python train.py --encoder_activation="gelu" --encoder_fused_qkv=false --encoder_layers=12
Rows from block 6 of the encoder of a small masked image model, named by matrix and row number. Rows with one number belong to one neuron. Each number is 500 + 25 x the weight over its row's rms, rounded and kept within 0 to 999. All counts start at 0. Numbers have three digits each.
After each neuron's rows are labels from the 100 images, of 14976, where the neuron reaches its highest value: "responds to" is what is common among them. Only what is clearly more common there than usual is listed. The data: microscope photos of single blood and bone marrow cells.
# fc1: MLP up (encoder.blocks.6.mlp.fc1.weight, 640x160), inputs 0-159
# fc2: MLP down (encoder.blocks.6.mlp.fc2.weight, 160x640, transposed), outputs 0-159

fc1.314:484533507529519514457533542476497493465500506500487508516552466469522555498522444552532455465474511460478515480490519469501539506491543475519501482447505466514446510470473514510481518489514505469473503449482521539515531476499476465487488525506518461531480502496517524499505495492489468466490483462473491492530497490493464476505497526530502480524524532521530508478515493476514482540456522468474491527531523485513487508495543536462483516473488492474506532519517471496490514481539524
fc2.314:464511511457503517540501455499446477510455519525536540474496534459484544493497488533512502508461506491530475481514501480539537475460504504465505539475502462453496536509511472498512531520475467505468447519531539501535495521486516509504485472485519533525528531468507506478510525466539529476441531480468474486520493498481500493529486477490509496477495512520485522511506488499463487480462485477495454510528504475485488543479482514519515493472532548487467509497551491498515505544486489
responds to: smear: peripheral blood

fc1.201:505522543517467485471485546528500484482529494525509485484481491468473521495466471505550509524456508542496516498534498506509493467498491482493463476563495500507505468539455488548513462529489513534484476468479517479463487469518499537486524462479505497499482510498527545473464501537531520481454501484479504502467537490511489500530524517501525482552481467519488488483511503491468488482508546469503482523512482512574509499519441491505481502506504493479469501457530546470477525480521520
fc2.201:512529506506498494486478510478486498492535506505494526521475497530509517519494509478524497522491479524503476533518483482474510508520517516507512519508509522530489509490482486482516470534482498509489475477523454477492492480498486493502527477478480506599491527511536503527494517516473457507501461477488502488466531504543477514512531505342485516493461474502507474556516507516480474515531529515484485486513531520499494521494482529513468469464505496503465482526526524514467506511484513
responds to: cell type: lymphocyte

fc1.217:546527528486470479477495495526509530539543533507462489465468478455508460484511544544545478537526500472525518532501517525475492502474511483466495471502512517488460501486517547470504460491471457490488499516485449513529552510493532505534513519501489525487494519523492506500509531525509471474483522532539470478501504477490460515529495518510499499457483494531499504517519469463522500479466533497463501465501541471516507543531498521498512526522474500491504464496480468529455446467496482
fc2.217:492552458468461473475529503489488480450480487467472510479464492523485484490489507489482511525467483477496484493508486537487524491477511485488505501524516466539506469459532498478538480476543512508477467539463474518473506462478491459484475492486510532572462481466490489520534510480471469470470538532480502526487456489490511503536499467492460478489534541531511474511481492478513546522478519535524472532512480519513472489480518488535490488486521539499465511455480522532496522506512475
responds to: cell type: lymphocyte

fc1.117:523510494505525487464490496548527523508472459477468487523478482514488502509569498538494490517477523506508488503472507492517511501479515502536460515513517510479556436512470500501510476510504480490514433464524457479541482516505485498488459487516524496495532537512546468516495513536506494527504540499475501490501481462526539477477542510535488515526489482548508493517572509519509542512482521496535467486502493525486509465483441463468500494465522519512489549493507509496495489521459479
fc2.117:521524474513501506501488503478509507484468498498475470480494534495489478523557498485489509525488502546509490479491493494541480470468461509479508556555510532471520531518496525482490517482524572531505499475513571455526498465486465555516478461475503538433514466484508513500507516518525525486474491510468476486471506504513495473500528518587506499535475495451473465512511496495495473485485535511511502525496490491531472509502503482492451523500471497529517496480497472516497481498520475
responds to: cell type: promyelocyte

fc1.381:520470488466480521487471510492438503476485488457548501528522469490530499522534534470498451464490525490520502502510493498535510535515537520521509496464498488508504545473491492508469474500508523480471451522463524475450509505500523470518450482492500530472484488473501461501505496474500497500499469557544516516512496511492501519478511566511517510570507497533479536497521499524507499465475490490530454463470473474476503451499511495467507474517523525498519459535468494479475493493479469
fc2.381:476498499500501514494482525508519498505506496478480462526513518497477451495499488533482532560493492486460495450508510481494501458492487524478494523468533495510522487467471517504487486489496515488489484531499488514481538514504487491538516525506519477390516504499480515470520484482502488482518527492534468467489524508514501481536497476647491527505507523499478534479475503477503509509452513500525496461514530464510519505527491505521527523531497513508488489501477512479505495471499478
responds to: cell type: lymphocyte

fc1.417:550486482506509492504506497455544532495491459509530476512476524457498472496442485480517540476530496541494492518465508500495561498484526484542491455473476494500546518519521510490524461526524506505539447494512461510485480491520523519547511457520506513505539523457509497477522512474494506528460489544506551517515511481478508537459490480490519504496485527475546480521496505474471506552462522529479522523454526516485517523503483480497517497463463484525527491508526502531501516473497487
fc2.417:521514500499473493528509526511480470509552499468453453484537519538512485496526503523493502499519468493497502469495549447490465501521479533521509476460468517466486501521491530519461485493499506528479505514488504491533486524532518530503531487466501507448511465501493526524532456494522512493502459491516488535544507475474516511546493521585469485510500483549526482549510459488474492482517534505529492465536471469521498545514535503485520493500460483492475521487493514483497465471530499
responds to: cell type: promyelocyte

fc1.191:488458532511503531492490568492567505563487465516493455478467491475527490492516555517481524533490521523478523464484487491479459497485511497504492509485505463516528553511463521535494498533513491469478501492447552506479507539522512517532505523514547536480508494499505519453477480482521483492492525496520514434473539477491540491501481511514512494508466503482511504480490484476488551524480499534509508478489469484494487521479528537520478523471516495494463464515507516517481492533472522
fc2.191:512481477508515512497507462469473521482479510511520518476519483486526553505465522474525534461488499519503489482548519511513508465522491484545509491504480509479459493500505530472514480481515457490494534493455447494495473465536519508514542505493496538444509477539520536488525483516519546533522511489532423520490503516493505513503540479561505478494468478497492486510524451535509510440497504502475506506510457501505480443540467514485535529507522480475502494471523526494470504533499506
responds to: cell type: promyelocyte

fc1.129:534483515504486475522504442536545482524492518456475464489459481493483473518490482468523485520493467533520544501501497519533471509524522516483527542531489469466527518519455527492474507496513492498531452544492515493514521528539537522524484494468483526479494543515521512522477510481484517486544515503528487537467550478503473461477527467487544504452495490459500489523519492541506484474519487477487472500482534532519519479546530494461481492512509481518497473509472489504456463523498525
fc2.129:469503474534466501533521497484479475523536499528533531499479505515519467484523482474483458535488462526519466506484535519498483546519486538526487537491535534477519516504545488507483466491523504520524506509540474541485507524487484505552537522514517537500531502512471481536486516484507528542470505472522463470510484483502486507467524518546482514546507498469505499563534501511483466469491522539542497519463481474474500470523519516491466504518485545467466512496508534479468464496526522
responds to: smear: peripheral blood

fc1.234:503459558532486518479504517543475499481512487498521493522478473457526491488484543509504493553493445498485490521448504494457483516511492508527488492511503511507524494517454515514504501524518513500533464456467488480488511507527513527511477546503545493473515543498514507488476489501526496503453537483500485441488510463520551484528510497525515547496466510514498494483475489497492516552490503505501441475495478515524477460482440544528522471475508524550492442489478500525506481490494528
fc2.234:545493483528465493475484477509520487524505513509488520486499488485507501501566503510530463469490472556487508502532496511532484506492503491557505500506473515488499507485508487489468487529543524494480491513453482506479463494477470470522495480479471507436463480527482511528517515502499498493526493503527496553528510525476533533515525503582451521547446511489498529455550492498529511467452464491475485483511486511497520514539469473509526490521502477469517487520553518471480513503488482
responds to: cell type: promyelocyte

fc1.85:541492528505506530488463521477466472463525475501541464484494524520517523501526505550513503521531516463466515478516483463505469468525510515506462478502503516467467477459541487511468528506482497458474472478499523488520515492516511501545529519477505516489483530477493458477516482484487482503482461476470457497514524540486502526451507514482494494486457518482525475500543464520490519473499533455468506487522449451493493511501536471518517455496503451506545527523531505503500489553486518
fc2.85:481482516518501508500489508542473484469510517506520542521483492489482538496483485520496514474513469523534538506501471480478498477463510480514530518459512513516541476490496541483503529462475461500512464528476545490515487500524488481549472508485475484567457500477500524516523491499484471527507475533519520475486502495460508507528514488403467461491460482497513477475482496547539548497513527527493513471520501502509463466468526502467546484485493484496510495513509465539502528532477534
responds to: smear: peripheral blood

fc1.569:452493522502478475456515473488526516493522533477469500503494502484519479478490456498497477511520508505512471484491469536510479483531514471507443487478517467506511531482521485537468476517478492540511518463442486471475472483522466525470536472526546506483455466543499508496513508523548495482460497509479488491505466464553461515557467503507528491537524461491493512501518508500524465528504527536489481481515500516477526519516510533498525539504469460530498529508502540484540468505468497
fc2.569:513511524463487501487498483462473501503542514508539474531507478471465548470526532486520560524519472496525494471468515489500509512455443548514487507537494519496486505528530464512460543516520497494523488479513502488505517488534538519506505455528429533536531499531482477537490478510539528507483472500498505514515541462514504461485527486508459499463468464479484520527490517471473500508460464472519475498478551490451479501490492490501511504472519530466520491505520505525484475495508488
responds to: cell type: lymphocyte

fc1.155:512465531533479525479514495514531523501461536488487477475492535483465545472490524536502503461486494513542497494472483500537523529519463518510468524527489506465468489523491466498528519464539499511466509497511496492555531462485526537511462498507542529533470533495522539515511498488476513476519495478468509533546488512525516489497505532523459462513543500478462530528498463519465525519527462513461515525544542518448511486516508470507482484510472512482474491494487501483522494475530533
fc2.155:483551517463503474457506499482520476462550519535532525547503454497494527476508537528480490523461528481539483534465499509467528536504480460532527475513470468512517496532482522502497489495526484515481477503474505507479519516493521464479512502470471464475463537510511519476522501479468528454510488476507542493486553500483456498522522463511483502510479496486490484521469530487529488481490532483478538534530495491469510506502494533472481465473459477537519540537485481541475473480496475
responds to: smear: peripheral blood

fc1.38:541512506460527503475509519483446528518539510511525488484451514511508473520488507498532533509521533504520528516543550534463483460517523485535477452475488483547527512513520545526545497527468488518516534512524474463497534524535502524515468490511516497521465492507457537496525507485500491547504472495482481523468453537507484521527490532532526520512464523538528475514505517476466492502497514527521481510478509532520546492486528501502490476504531475481473487501537517531518499491544464
fc2.38:494495545504534485468545475476461518517546489513479485499511472480517450497521480493544528467509528518517516533464504507519476464483465470518527516480538481476524521503479525541511505464524494522542516529484508514545492518498487506503453468539532514558493512482479523529510479497513548516507474478511534524504516528555518541541474479488503524463477495521486511522483467485531508504509497526533501502485529484507520515541533453520492489462505506509509463503542537515475479471530533
responds to: smear: peripheral blood; cell type: myeloblast

fc1.97:507440525541475538488503513499529482503516534516505513511478484444502515521451506504514507553503501506468459499497506501457502488516485531501501511542449482490531535498473501494505473526507525522513488454502448530494466508493474514519486552515577542467539531525487511486477454516518485495467507491501494474525500472520515447534508486539543499486469524513495517455520464504484502550496520496469475477495474527477457483485484516502483483466520499541500464493477501502498481483497505
fc2.97:539451466481513511506504477511508494485475478456487510544480524496509452527493498482518503490509499516504536513535528520493517481533514508527479513505503522480511491509498478474498506504459520531508525486498488508494503527521512494516531503477479472385493503520471515526518489529530539485468530529510508518488507527484528520536526494628479534474477498492484493494547512497520465516456483514479489515502469511478503505493475474490536489513526498512470495509526512469520531481482499
responds to: cell type: lymphocyte

fc1.21:510469508501510495529512479489491525527489515507460515519527531531528497517485534515478493487488483502470411522485546493490482505451533512462525487540535548506538504513528519492528494450508487480523544529474511511528544470492493515496526464549501475499507502497465491523490534477447529530521469558523476511501528517522467516464516486500524515487510493540511493487507494480471514498504513464501530491493526475464519511481465510489491495517491502527472471447483458509520446498535505
fc2.21:510523505504482529515520507528545533493520506511446474517504493523506501478480512525499522536472501483511515511511501514497504508492468499521524487525485473527511504489481549486513478517521539475484497533521485505492553476491517508463491468500480497434510511467512510478512502480512517478515479516462464510505517465515460488469514469639521519511504510494508441458521489541468471457510504485466505492472472519498491518490493474553457503517472490504486471504519491469504488477494480
responds to: smear: peripheral blood; cell type: segmented neutrophil

fc1.167:528511525530465474453520466484461477482460530521453518490487491476541536470469449505492461529462480489534505513535506491512524471470464522495507493483494464526483508486465460500509476469491529519528508528491541498469482507459518509513481483503500498466526544501531486520468493522536485498498454514483513464514500506516537507477473528474473461486466507497478473466515524503532478529502460511468522544472500500467464495464489478528537489459469512495482459503536501489479490490530537
fc2.167:494497509483543511499464541485519474494519483485524515500492480548465461525539514521548472471460500516459541485513513472493506482533509537539523527509511481487519474505517486514480504467467491497463536504474518495488519506482499513497491506496491490449459496538473501509497500513490490453478491474494465471545498530517459481497471535589467483533532495471488514511503459522489529464473502509537483484517477511526477480555537526481474546507508484489497488475504528518528482538531479
responds to: cell type: lymphocyte

fc1.321:521475525485464520483508514501524485501505471512526494504470491495531472489484533469508478487482500463481504537506473516429533509518497485538499509504514488468552493508507481477505466548530478495506486513537468498533502545510519512545453526524529560460523511471476491499485495533505485501442502522489547475550457459513527474520521510523532507516483506509514486487495513495488529572487546467503476485498512500477496464524493479495464449495525542519476492505514461518507486517464500
fc2.321:456488486528503459517490480523522507513472515547481501504513537484509482508509509482531509467454450526518473489534547463541498504511520495492478474513507531522481525470520497509499488471558549481520500491476526447496491507489488507499485463471503540466502491495505494501527486453499540528500496470519514488535517520480536541521523489555499475481485517453535498486516475490537470445549506523460484494503468513524480473511510529517510521479526450497482516516510529461513497452525531
responds to: cell type: promyelocyte

fc1.295:480509483510479499490515524473502517507490517454472468484527490514482497475479500469452520493457503471490505520482521500484536523485532537504520497570539480500503574498507512492470487542495521493486444452513503534491508474493528514478532488471482450474467515511484482491523526494467536524483483477447523467509509479469488466467557495485520470520526512537512469526467514520505521486495464481485481471514478537490489476514499512466523469499521475542495508460484557523513505519523506
fc2.295:513473478472494522549534509492483532473460542455476457557482525511500494492485478490508490509477505510529482486541491483509484523495503490500514501466519536456503514495487514517545532516523533526483482502527483521500514475483521555458534499475535494451482465488474482503467531508534539471504491506512493465513486531523472512532515502581461495508518506530468459481488471492482532470511497528479483509541507530520507535492505489475502481504519475476491535440534518491539496531520486
responds to: smear: peripheral blood