Weights of a small masked image model: encoder patch size [8, 8], 97085 training examples.
Rows from block 9 of the encoder of a small masked image model, named by matrix and row number. Rows with one number belong to one neuron. Each number is 200 + 20 x the weight over its row's rms, rounded and kept within 0 to 999. All counts start at 0.
After each neuron's rows are labels from the 100 images, of 14976, where the neuron reaches its highest value: "strongest on" is what is common among them. Only what is clearly more common there than usual is listed. The data: microscope photos of single blood and bone marrow cells. In brackets: how many of the 100.
# fc1: MLP up (encoder.blocks.9.mlp.fc1.weight, 640x160), inputs 0-159
# fc2: MLP down (encoder.blocks.9.mlp.fc2.weight, 160x640, transposed), outputs 0-159

fc1.329,209,220,218,240,219,208,172,219,216,178,231,183,222,208,225,183,184,210,208,230,224,201,169,237,193,218,188,223,184,177,230,206,221,232,210,235,192,222,198,176,197,166,185,185,199,216,181,212,225,198,208,171,206,208,225,183,218,211,203,215,192,207,217,187,209,176,204,190,197,218,229,209,197,168,185,210,218,187,220,191,168,198,214,180,201,214,210,184,208,221,241,200,198,192,222,183,224,210,210,188,210,188,205,242,232,198,222,197,211,181,218,183,219,194,156,208,185,221,181,202,187,196,207,195,172,163,165,201,211,179,191,240,226,210,176,175,249,208,213,219,214,204,201,193,207,164,206,159,194,166,172,159,225,199,196,169,226,219,218,209
fc2.329,204,233,184,194,185,155,195,180,219,200,171,209,179,214,191,201,204,212,189,183,184,224,178,186,214,199,227,181,191,219,207,178,171,223,221,191,224,200,184,181,203,213,195,218,213,178,161,173,174,193,185,200,197,202,185,195,219,211,196,183,210,184,174,180,206,173,182,221,212,198,206,215,221,191,182,201,202,221,179,217,183,172,178,289,197,182,215,220,221,190,177,189,172,207,173,187,178,198,194,200,209,181,209,189,216,218,209,176,215,177,201,90,204,205,196,183,199,223,224,177,225,190,197,225,187,218,211,209,216,189,180,217,189,192,224,192,206,222,203,217,173,193,201,199,193,197,220,193,225,178,194,213,218,209,174,196,206,215,191,184
strongest on: cell type: lymphocyte (37)

fc1.280,226,191,215,228,197,211,173,178,194,210,181,181,188,228,232,193,173,202,208,182,213,233,225,212,200,163,191,229,231,185,226,179,213,233,208,211,179,193,182,169,205,233,222,171,179,184,197,199,189,177,221,193,230,232,177,208,229,217,185,216,222,185,188,183,213,188,221,222,173,171,200,191,219,180,218,201,186,229,163,171,224,201,213,201,195,190,184,197,191,181,162,187,201,207,233,217,192,175,198,222,164,235,223,188,185,231,170,216,187,214,226,214,215,193,194,193,191,207,197,182,184,216,179,205,190,231,203,221,219,217,206,234,178,167,225,218,238,229,226,209,225,220,192,183,202,223,178,175,229,179,193,206,220,226,196,204,185,177,173,200
fc2.280,164,225,162,190,194,227,201,175,169,211,185,220,183,210,187,222,202,225,191,192,178,233,204,186,185,229,233,200,156,205,213,175,180,203,172,175,204,217,227,166,177,205,189,208,169,215,203,235,195,218,207,174,200,191,205,202,200,176,176,205,185,185,198,220,228,206,196,213,177,203,229,190,223,225,220,175,176,191,236,187,205,225,172,160,220,212,235,208,231,185,178,197,201,206,206,191,226,185,184,200,211,191,177,234,183,183,189,198,205,221,181,262,215,202,202,220,180,179,171,197,171,200,169,228,191,186,190,193,216,178,211,180,208,233,227,160,184,184,180,222,224,183,174,188,211,222,189,181,230,188,212,184,197,189,200,198,215,218,200,190
strongest on: smear: peripheral blood (93)

fc1.279,186,221,217,230,197,203,222,206,216,200,197,224,172,208,225,186,219,179,193,225,178,207,190,230,225,198,165,202,211,212,237,189,193,219,176,196,207,215,181,228,228,176,168,210,169,204,174,201,217,210,176,188,161,206,215,201,199,191,175,188,189,218,194,218,224,190,238,187,179,221,175,209,197,194,221,203,195,169,229,213,171,212,223,190,177,228,233,200,205,187,248,212,221,193,213,204,235,207,167,170,183,180,190,245,217,217,169,218,226,176,186,186,191,218,215,211,217,197,199,202,181,210,205,188,181,210,182,172,166,224,212,209,200,231,180,219,230,219,182,234,191,197,229,187,227,169,224,204,166,192,208,172,209,218,173,215,192,178,232,210
fc2.279,168,237,185,225,187,200,233,200,178,200,192,215,179,214,210,194,217,178,223,208,221,213,202,219,182,218,189,223,204,184,190,184,197,203,181,179,204,212,177,190,184,202,197,226,194,177,203,196,209,196,185,175,177,170,180,201,215,184,179,184,186,217,175,204,195,208,228,200,185,166,173,218,188,212,227,179,180,175,212,186,178,197,226,273,187,195,176,184,203,225,182,177,211,212,187,194,210,224,212,193,206,188,193,177,181,216,217,202,201,220,205,92,199,223,200,175,195,230,186,197,243,173,202,201,208,183,222,238,176,200,228,184,220,220,195,179,182,218,190,202,223,213,230,190,204,204,204,221,194,220,190,211,202,191,215,206,175,222,215,201
strongest on: cell type: segmented neutrophil (68); smear: peripheral blood (46)

fc1.96,170,208,199,209,221,163,199,210,228,197,209,200,230,238,160,168,169,180,221,172,188,210,203,186,175,210,231,173,172,186,202,216,225,188,214,227,214,224,193,229,198,211,187,186,243,174,176,181,183,205,195,191,253,178,187,194,200,213,200,218,190,185,173,203,208,210,169,168,171,157,195,176,213,219,190,213,197,227,218,196,242,190,176,211,208,194,176,223,185,214,203,204,203,209,173,236,230,189,187,238,220,201,168,221,194,183,178,194,202,206,194,223,233,215,186,181,203,219,226,193,196,215,179,170,208,209,205,222,194,225,199,179,198,227,187,232,201,184,217,207,163,209,206,169,165,190,187,214,198,222,193,184,222,169,168,196,206,195,197,204
fc2.96,216,168,201,218,192,224,173,210,192,191,204,186,189,211,237,180,172,192,187,204,230,202,198,220,190,174,185,168,206,203,223,181,219,178,219,206,212,209,188,175,222,193,203,244,185,204,212,221,201,183,197,224,220,208,216,186,204,220,184,224,210,180,218,214,215,215,165,209,178,153,198,189,217,224,183,178,205,219,199,205,201,199,199,179,221,151,187,225,190,175,181,158,191,249,183,206,197,200,181,203,208,232,188,236,221,196,162,202,218,205,172,225,187,183,196,178,191,227,186,176,166,180,208,187,194,192,178,198,222,210,182,238,215,206,181,196,195,226,257,191,173,200,205,161,195,199,200,212,200,199,204,147,217,196,179,164,229,228,206,204
strongest on: smear: peripheral blood (61); cell type: segmented neutrophil (41)

fc1.495,227,193,212,174,221,196,194,232,229,201,181,203,225,178,195,162,210,166,215,168,214,161,207,224,214,194,230,182,215,242,187,231,165,187,193,230,164,216,225,215,206,199,210,191,212,218,187,189,170,201,194,175,192,201,165,187,212,239,230,201,204,180,224,197,201,192,166,194,240,198,181,206,204,212,201,174,213,209,192,191,225,183,161,215,222,183,209,203,216,181,174,227,237,210,196,209,210,177,192,203,209,216,227,219,169,218,209,215,213,208,193,192,245,198,208,192,213,231,216,208,182,201,181,205,210,173,217,172,180,234,229,211,192,163,197,198,218,189,164,177,208,220,193,211,162,211,228,214,221,194,224,232,189,173,185,187,199,190,219,221
fc2.495,214,224,174,190,177,214,197,185,219,170,209,200,185,204,181,207,203,186,225,184,182,187,201,223,181,189,199,170,178,243,223,213,237,226,190,201,180,220,203,192,205,213,177,222,197,191,228,205,240,173,226,219,193,169,188,196,188,208,197,231,187,184,183,197,224,195,180,189,216,160,183,180,225,186,179,207,212,193,194,209,229,212,211,175,176,226,212,187,234,193,161,183,193,201,168,174,212,197,212,177,170,184,211,233,176,177,169,181,198,214,170,241,167,177,203,169,227,179,209,215,159,203,173,217,187,174,200,180,215,179,181,203,233,208,188,202,172,213,233,181,178,164,187,178,191,191,199,192,160,197,179,207,225,214,190,213,220,205,200,173
strongest on: cell type: segmented neutrophil (43)

fc1.136,230,193,226,169,218,226,196,200,189,175,183,219,200,212,187,181,176,186,220,185,204,181,181,187,217,208,211,167,160,194,228,173,189,173,200,189,182,204,184,227,211,202,213,213,194,193,177,212,202,242,190,177,217,219,249,198,192,196,231,212,178,188,202,195,194,249,182,229,175,189,203,191,187,227,179,191,179,230,206,179,213,206,192,231,193,208,218,196,175,225,167,174,184,204,213,196,200,202,217,169,174,193,176,201,168,213,185,193,191,201,203,223,228,179,183,190,204,206,210,198,212,219,184,229,165,197,256,216,183,180,179,177,218,202,227,156,210,207,164,208,211,192,194,229,174,198,183,229,216,229,204,215,208,203,200,239,230,197,220,244
fc2.136,217,212,170,194,226,198,181,168,185,181,190,213,226,195,239,197,206,211,187,219,206,168,185,193,193,211,214,172,214,179,190,197,211,182,197,163,185,239,183,183,229,171,185,207,165,218,203,210,232,222,228,194,211,178,208,183,208,208,212,241,182,198,195,231,206,204,211,189,216,199,188,199,211,186,191,183,242,200,186,216,169,199,189,177,187,204,194,220,209,194,216,203,220,185,179,185,210,193,191,227,188,206,186,204,187,168,155,173,203,207,218,279,168,211,158,187,176,206,210,176,183,228,185,209,175,159,231,175,206,226,224,202,195,205,193,183,196,195,222,208,188,171,191,192,192,190,219,211,162,193,199,188,209,216,220,175,170,179,242,197
strongest on: cell type: segmented neutrophil (49)

fc1.10,215,174,219,224,221,190,183,188,184,198,208,191,181,197,217,169,163,184,183,196,213,208,176,150,210,184,218,184,195,183,196,230,190,159,224,200,206,188,198,193,214,200,204,189,226,208,203,184,176,186,173,174,158,159,211,184,183,231,212,203,195,237,223,171,175,166,154,198,229,171,229,213,184,192,186,210,209,231,224,215,176,209,204,223,230,174,198,196,220,186,183,187,220,215,174,176,190,202,193,224,216,212,242,223,198,206,187,224,221,201,234,212,212,234,229,214,205,164,189,202,222,208,209,209,189,206,199,204,232,199,192,185,198,194,178,208,182,190,173,191,179,177,175,179,201,211,199,202,219,222,229,197,194,162,189,225,164,160,218,206
fc2.10,229,196,212,173,223,223,217,194,201,228,220,175,196,193,190,188,213,204,195,196,173,170,182,206,169,175,171,203,175,207,203,190,225,219,186,208,171,235,214,205,212,177,168,225,190,204,218,209,228,186,219,198,211,212,197,212,211,206,231,193,217,182,204,217,228,179,237,221,213,207,219,187,245,212,234,203,236,205,235,184,192,228,206,165,187,191,194,196,184,167,217,213,216,213,217,169,229,196,199,205,199,234,220,211,202,234,158,168,204,196,218,253,232,186,210,179,210,188,209,167,185,177,165,209,225,190,208,182,172,198,217,220,197,214,182,222,213,218,217,196,164,210,217,209,211,216,224,209,206,185,174,170,204,178,171,166,183,208,222,192
strongest on: smear: peripheral blood (61)

fc1.105,239,181,208,216,207,210,216,183,203,214,233,188,226,179,166,237,195,208,184,171,217,209,212,178,198,201,234,201,185,195,177,213,181,178,225,179,227,166,201,200,179,232,192,169,192,203,222,194,192,193,192,198,187,219,167,222,179,231,233,206,190,187,209,204,205,233,221,189,202,170,204,183,163,237,185,212,178,232,217,190,253,191,237,199,192,209,187,216,161,210,239,185,209,191,200,186,207,176,211,210,183,181,205,180,198,210,181,192,218,211,189,203,219,200,192,206,171,212,186,180,177,201,244,216,172,220,258,198,215,217,209,222,195,207,207,190,221,223,226,216,183,175,183,180,203,183,222,236,218,218,229,193,206,185,209,201,192,217,239,182
fc2.105,214,168,193,213,225,176,200,183,206,219,226,197,219,174,202,190,224,193,184,203,210,221,215,181,188,202,203,182,183,197,215,183,195,209,176,216,219,221,225,171,181,197,200,225,184,183,213,202,187,212,209,184,215,216,206,202,204,220,201,219,168,195,201,214,209,194,195,208,224,220,191,187,185,209,183,173,220,210,227,206,167,168,194,137,180,187,230,215,215,212,198,212,196,215,225,217,214,186,222,222,208,228,188,175,216,184,175,210,195,189,181,315,220,221,228,211,190,188,213,197,180,209,214,210,195,214,203,239,177,201,212,200,215,182,203,208,209,181,176,230,222,192,233,229,219,187,179,194,185,172,199,225,219,197,169,208,183,172,217,200
strongest on: cell type: artefact (59)

fc1.508,220,171,203,200,203,207,148,160,233,193,253,208,215,178,190,206,179,189,186,198,234,191,192,195,243,179,214,213,170,225,206,194,196,224,194,203,210,192,201,224,158,207,170,184,202,221,219,192,207,198,192,204,221,199,210,196,156,232,229,203,191,200,218,163,188,195,180,188,180,221,214,189,181,213,174,189,207,252,190,193,213,244,244,201,182,182,239,197,213,202,225,185,200,227,161,211,208,228,225,203,205,215,192,191,212,194,208,160,211,216,208,208,198,233,193,191,186,228,207,220,170,204,216,195,219,244,220,187,217,220,228,197,245,207,168,184,197,188,168,189,199,188,204,177,177,189,198,189,205,208,204,198,208,195,191,169,189,197,195,190
fc2.508,181,182,204,193,224,215,213,208,175,211,207,187,199,204,192,187,177,215,188,218,194,187,208,218,221,182,176,176,184,219,182,208,210,181,221,184,211,191,186,181,213,206,205,166,224,207,186,192,202,183,192,210,171,208,191,179,187,224,198,185,210,207,225,204,185,182,188,229,197,195,182,183,192,207,220,215,215,188,185,191,176,180,226,109,177,180,233,196,214,200,226,191,204,189,192,218,202,195,166,209,201,201,179,188,183,202,203,182,211,217,198,326,204,188,204,179,170,192,215,174,174,194,180,215,183,204,194,173,211,200,197,223,190,205,172,188,186,185,183,221,201,181,198,195,191,198,226,178,201,178,176,182,210,212,216,213,205,187,229,196
strongest on: cell type: artefact (72)

fc1.178,201,174,202,246,226,209,181,218,178,204,194,184,199,213,209,205,207,161,198,174,190,196,179,232,186,174,201,190,204,195,261,245,238,209,219,196,195,233,186,180,178,153,189,219,199,171,182,190,200,183,199,202,198,226,194,185,170,191,199,223,201,176,221,189,190,218,195,195,181,193,206,192,193,175,214,193,202,163,233,190,194,196,167,196,185,204,214,160,222,230,188,163,162,198,193,193,197,203,221,214,194,211,181,232,200,222,173,203,222,186,184,195,228,239,234,185,171,184,206,225,220,190,215,223,217,215,165,205,202,212,216,226,212,192,172,182,210,211,181,230,203,213,191,235,199,171,202,210,220,197,197,194,180,231,221,181,190,212,220,160
fc2.178,218,237,221,194,181,167,229,184,175,185,225,210,212,230,170,202,220,205,209,206,232,213,186,198,208,226,179,168,222,184,203,213,197,214,180,233,208,201,185,185,184,231,194,191,187,165,163,178,175,229,178,225,179,174,196,178,192,176,182,218,202,220,175,216,173,192,201,177,177,214,181,184,201,183,213,217,175,203,191,219,229,200,190,242,204,183,213,179,217,169,216,188,188,212,171,174,178,213,194,175,205,219,198,229,207,216,193,202,210,205,201,97,224,182,201,189,195,198,209,188,245,204,225,206,198,193,221,220,205,219,187,195,208,181,194,202,197,193,211,192,177,190,206,197,175,225,189,203,215,223,204,183,223,200,173,174,209,214,198,218
strongest on: cell type: lymphocyte (44)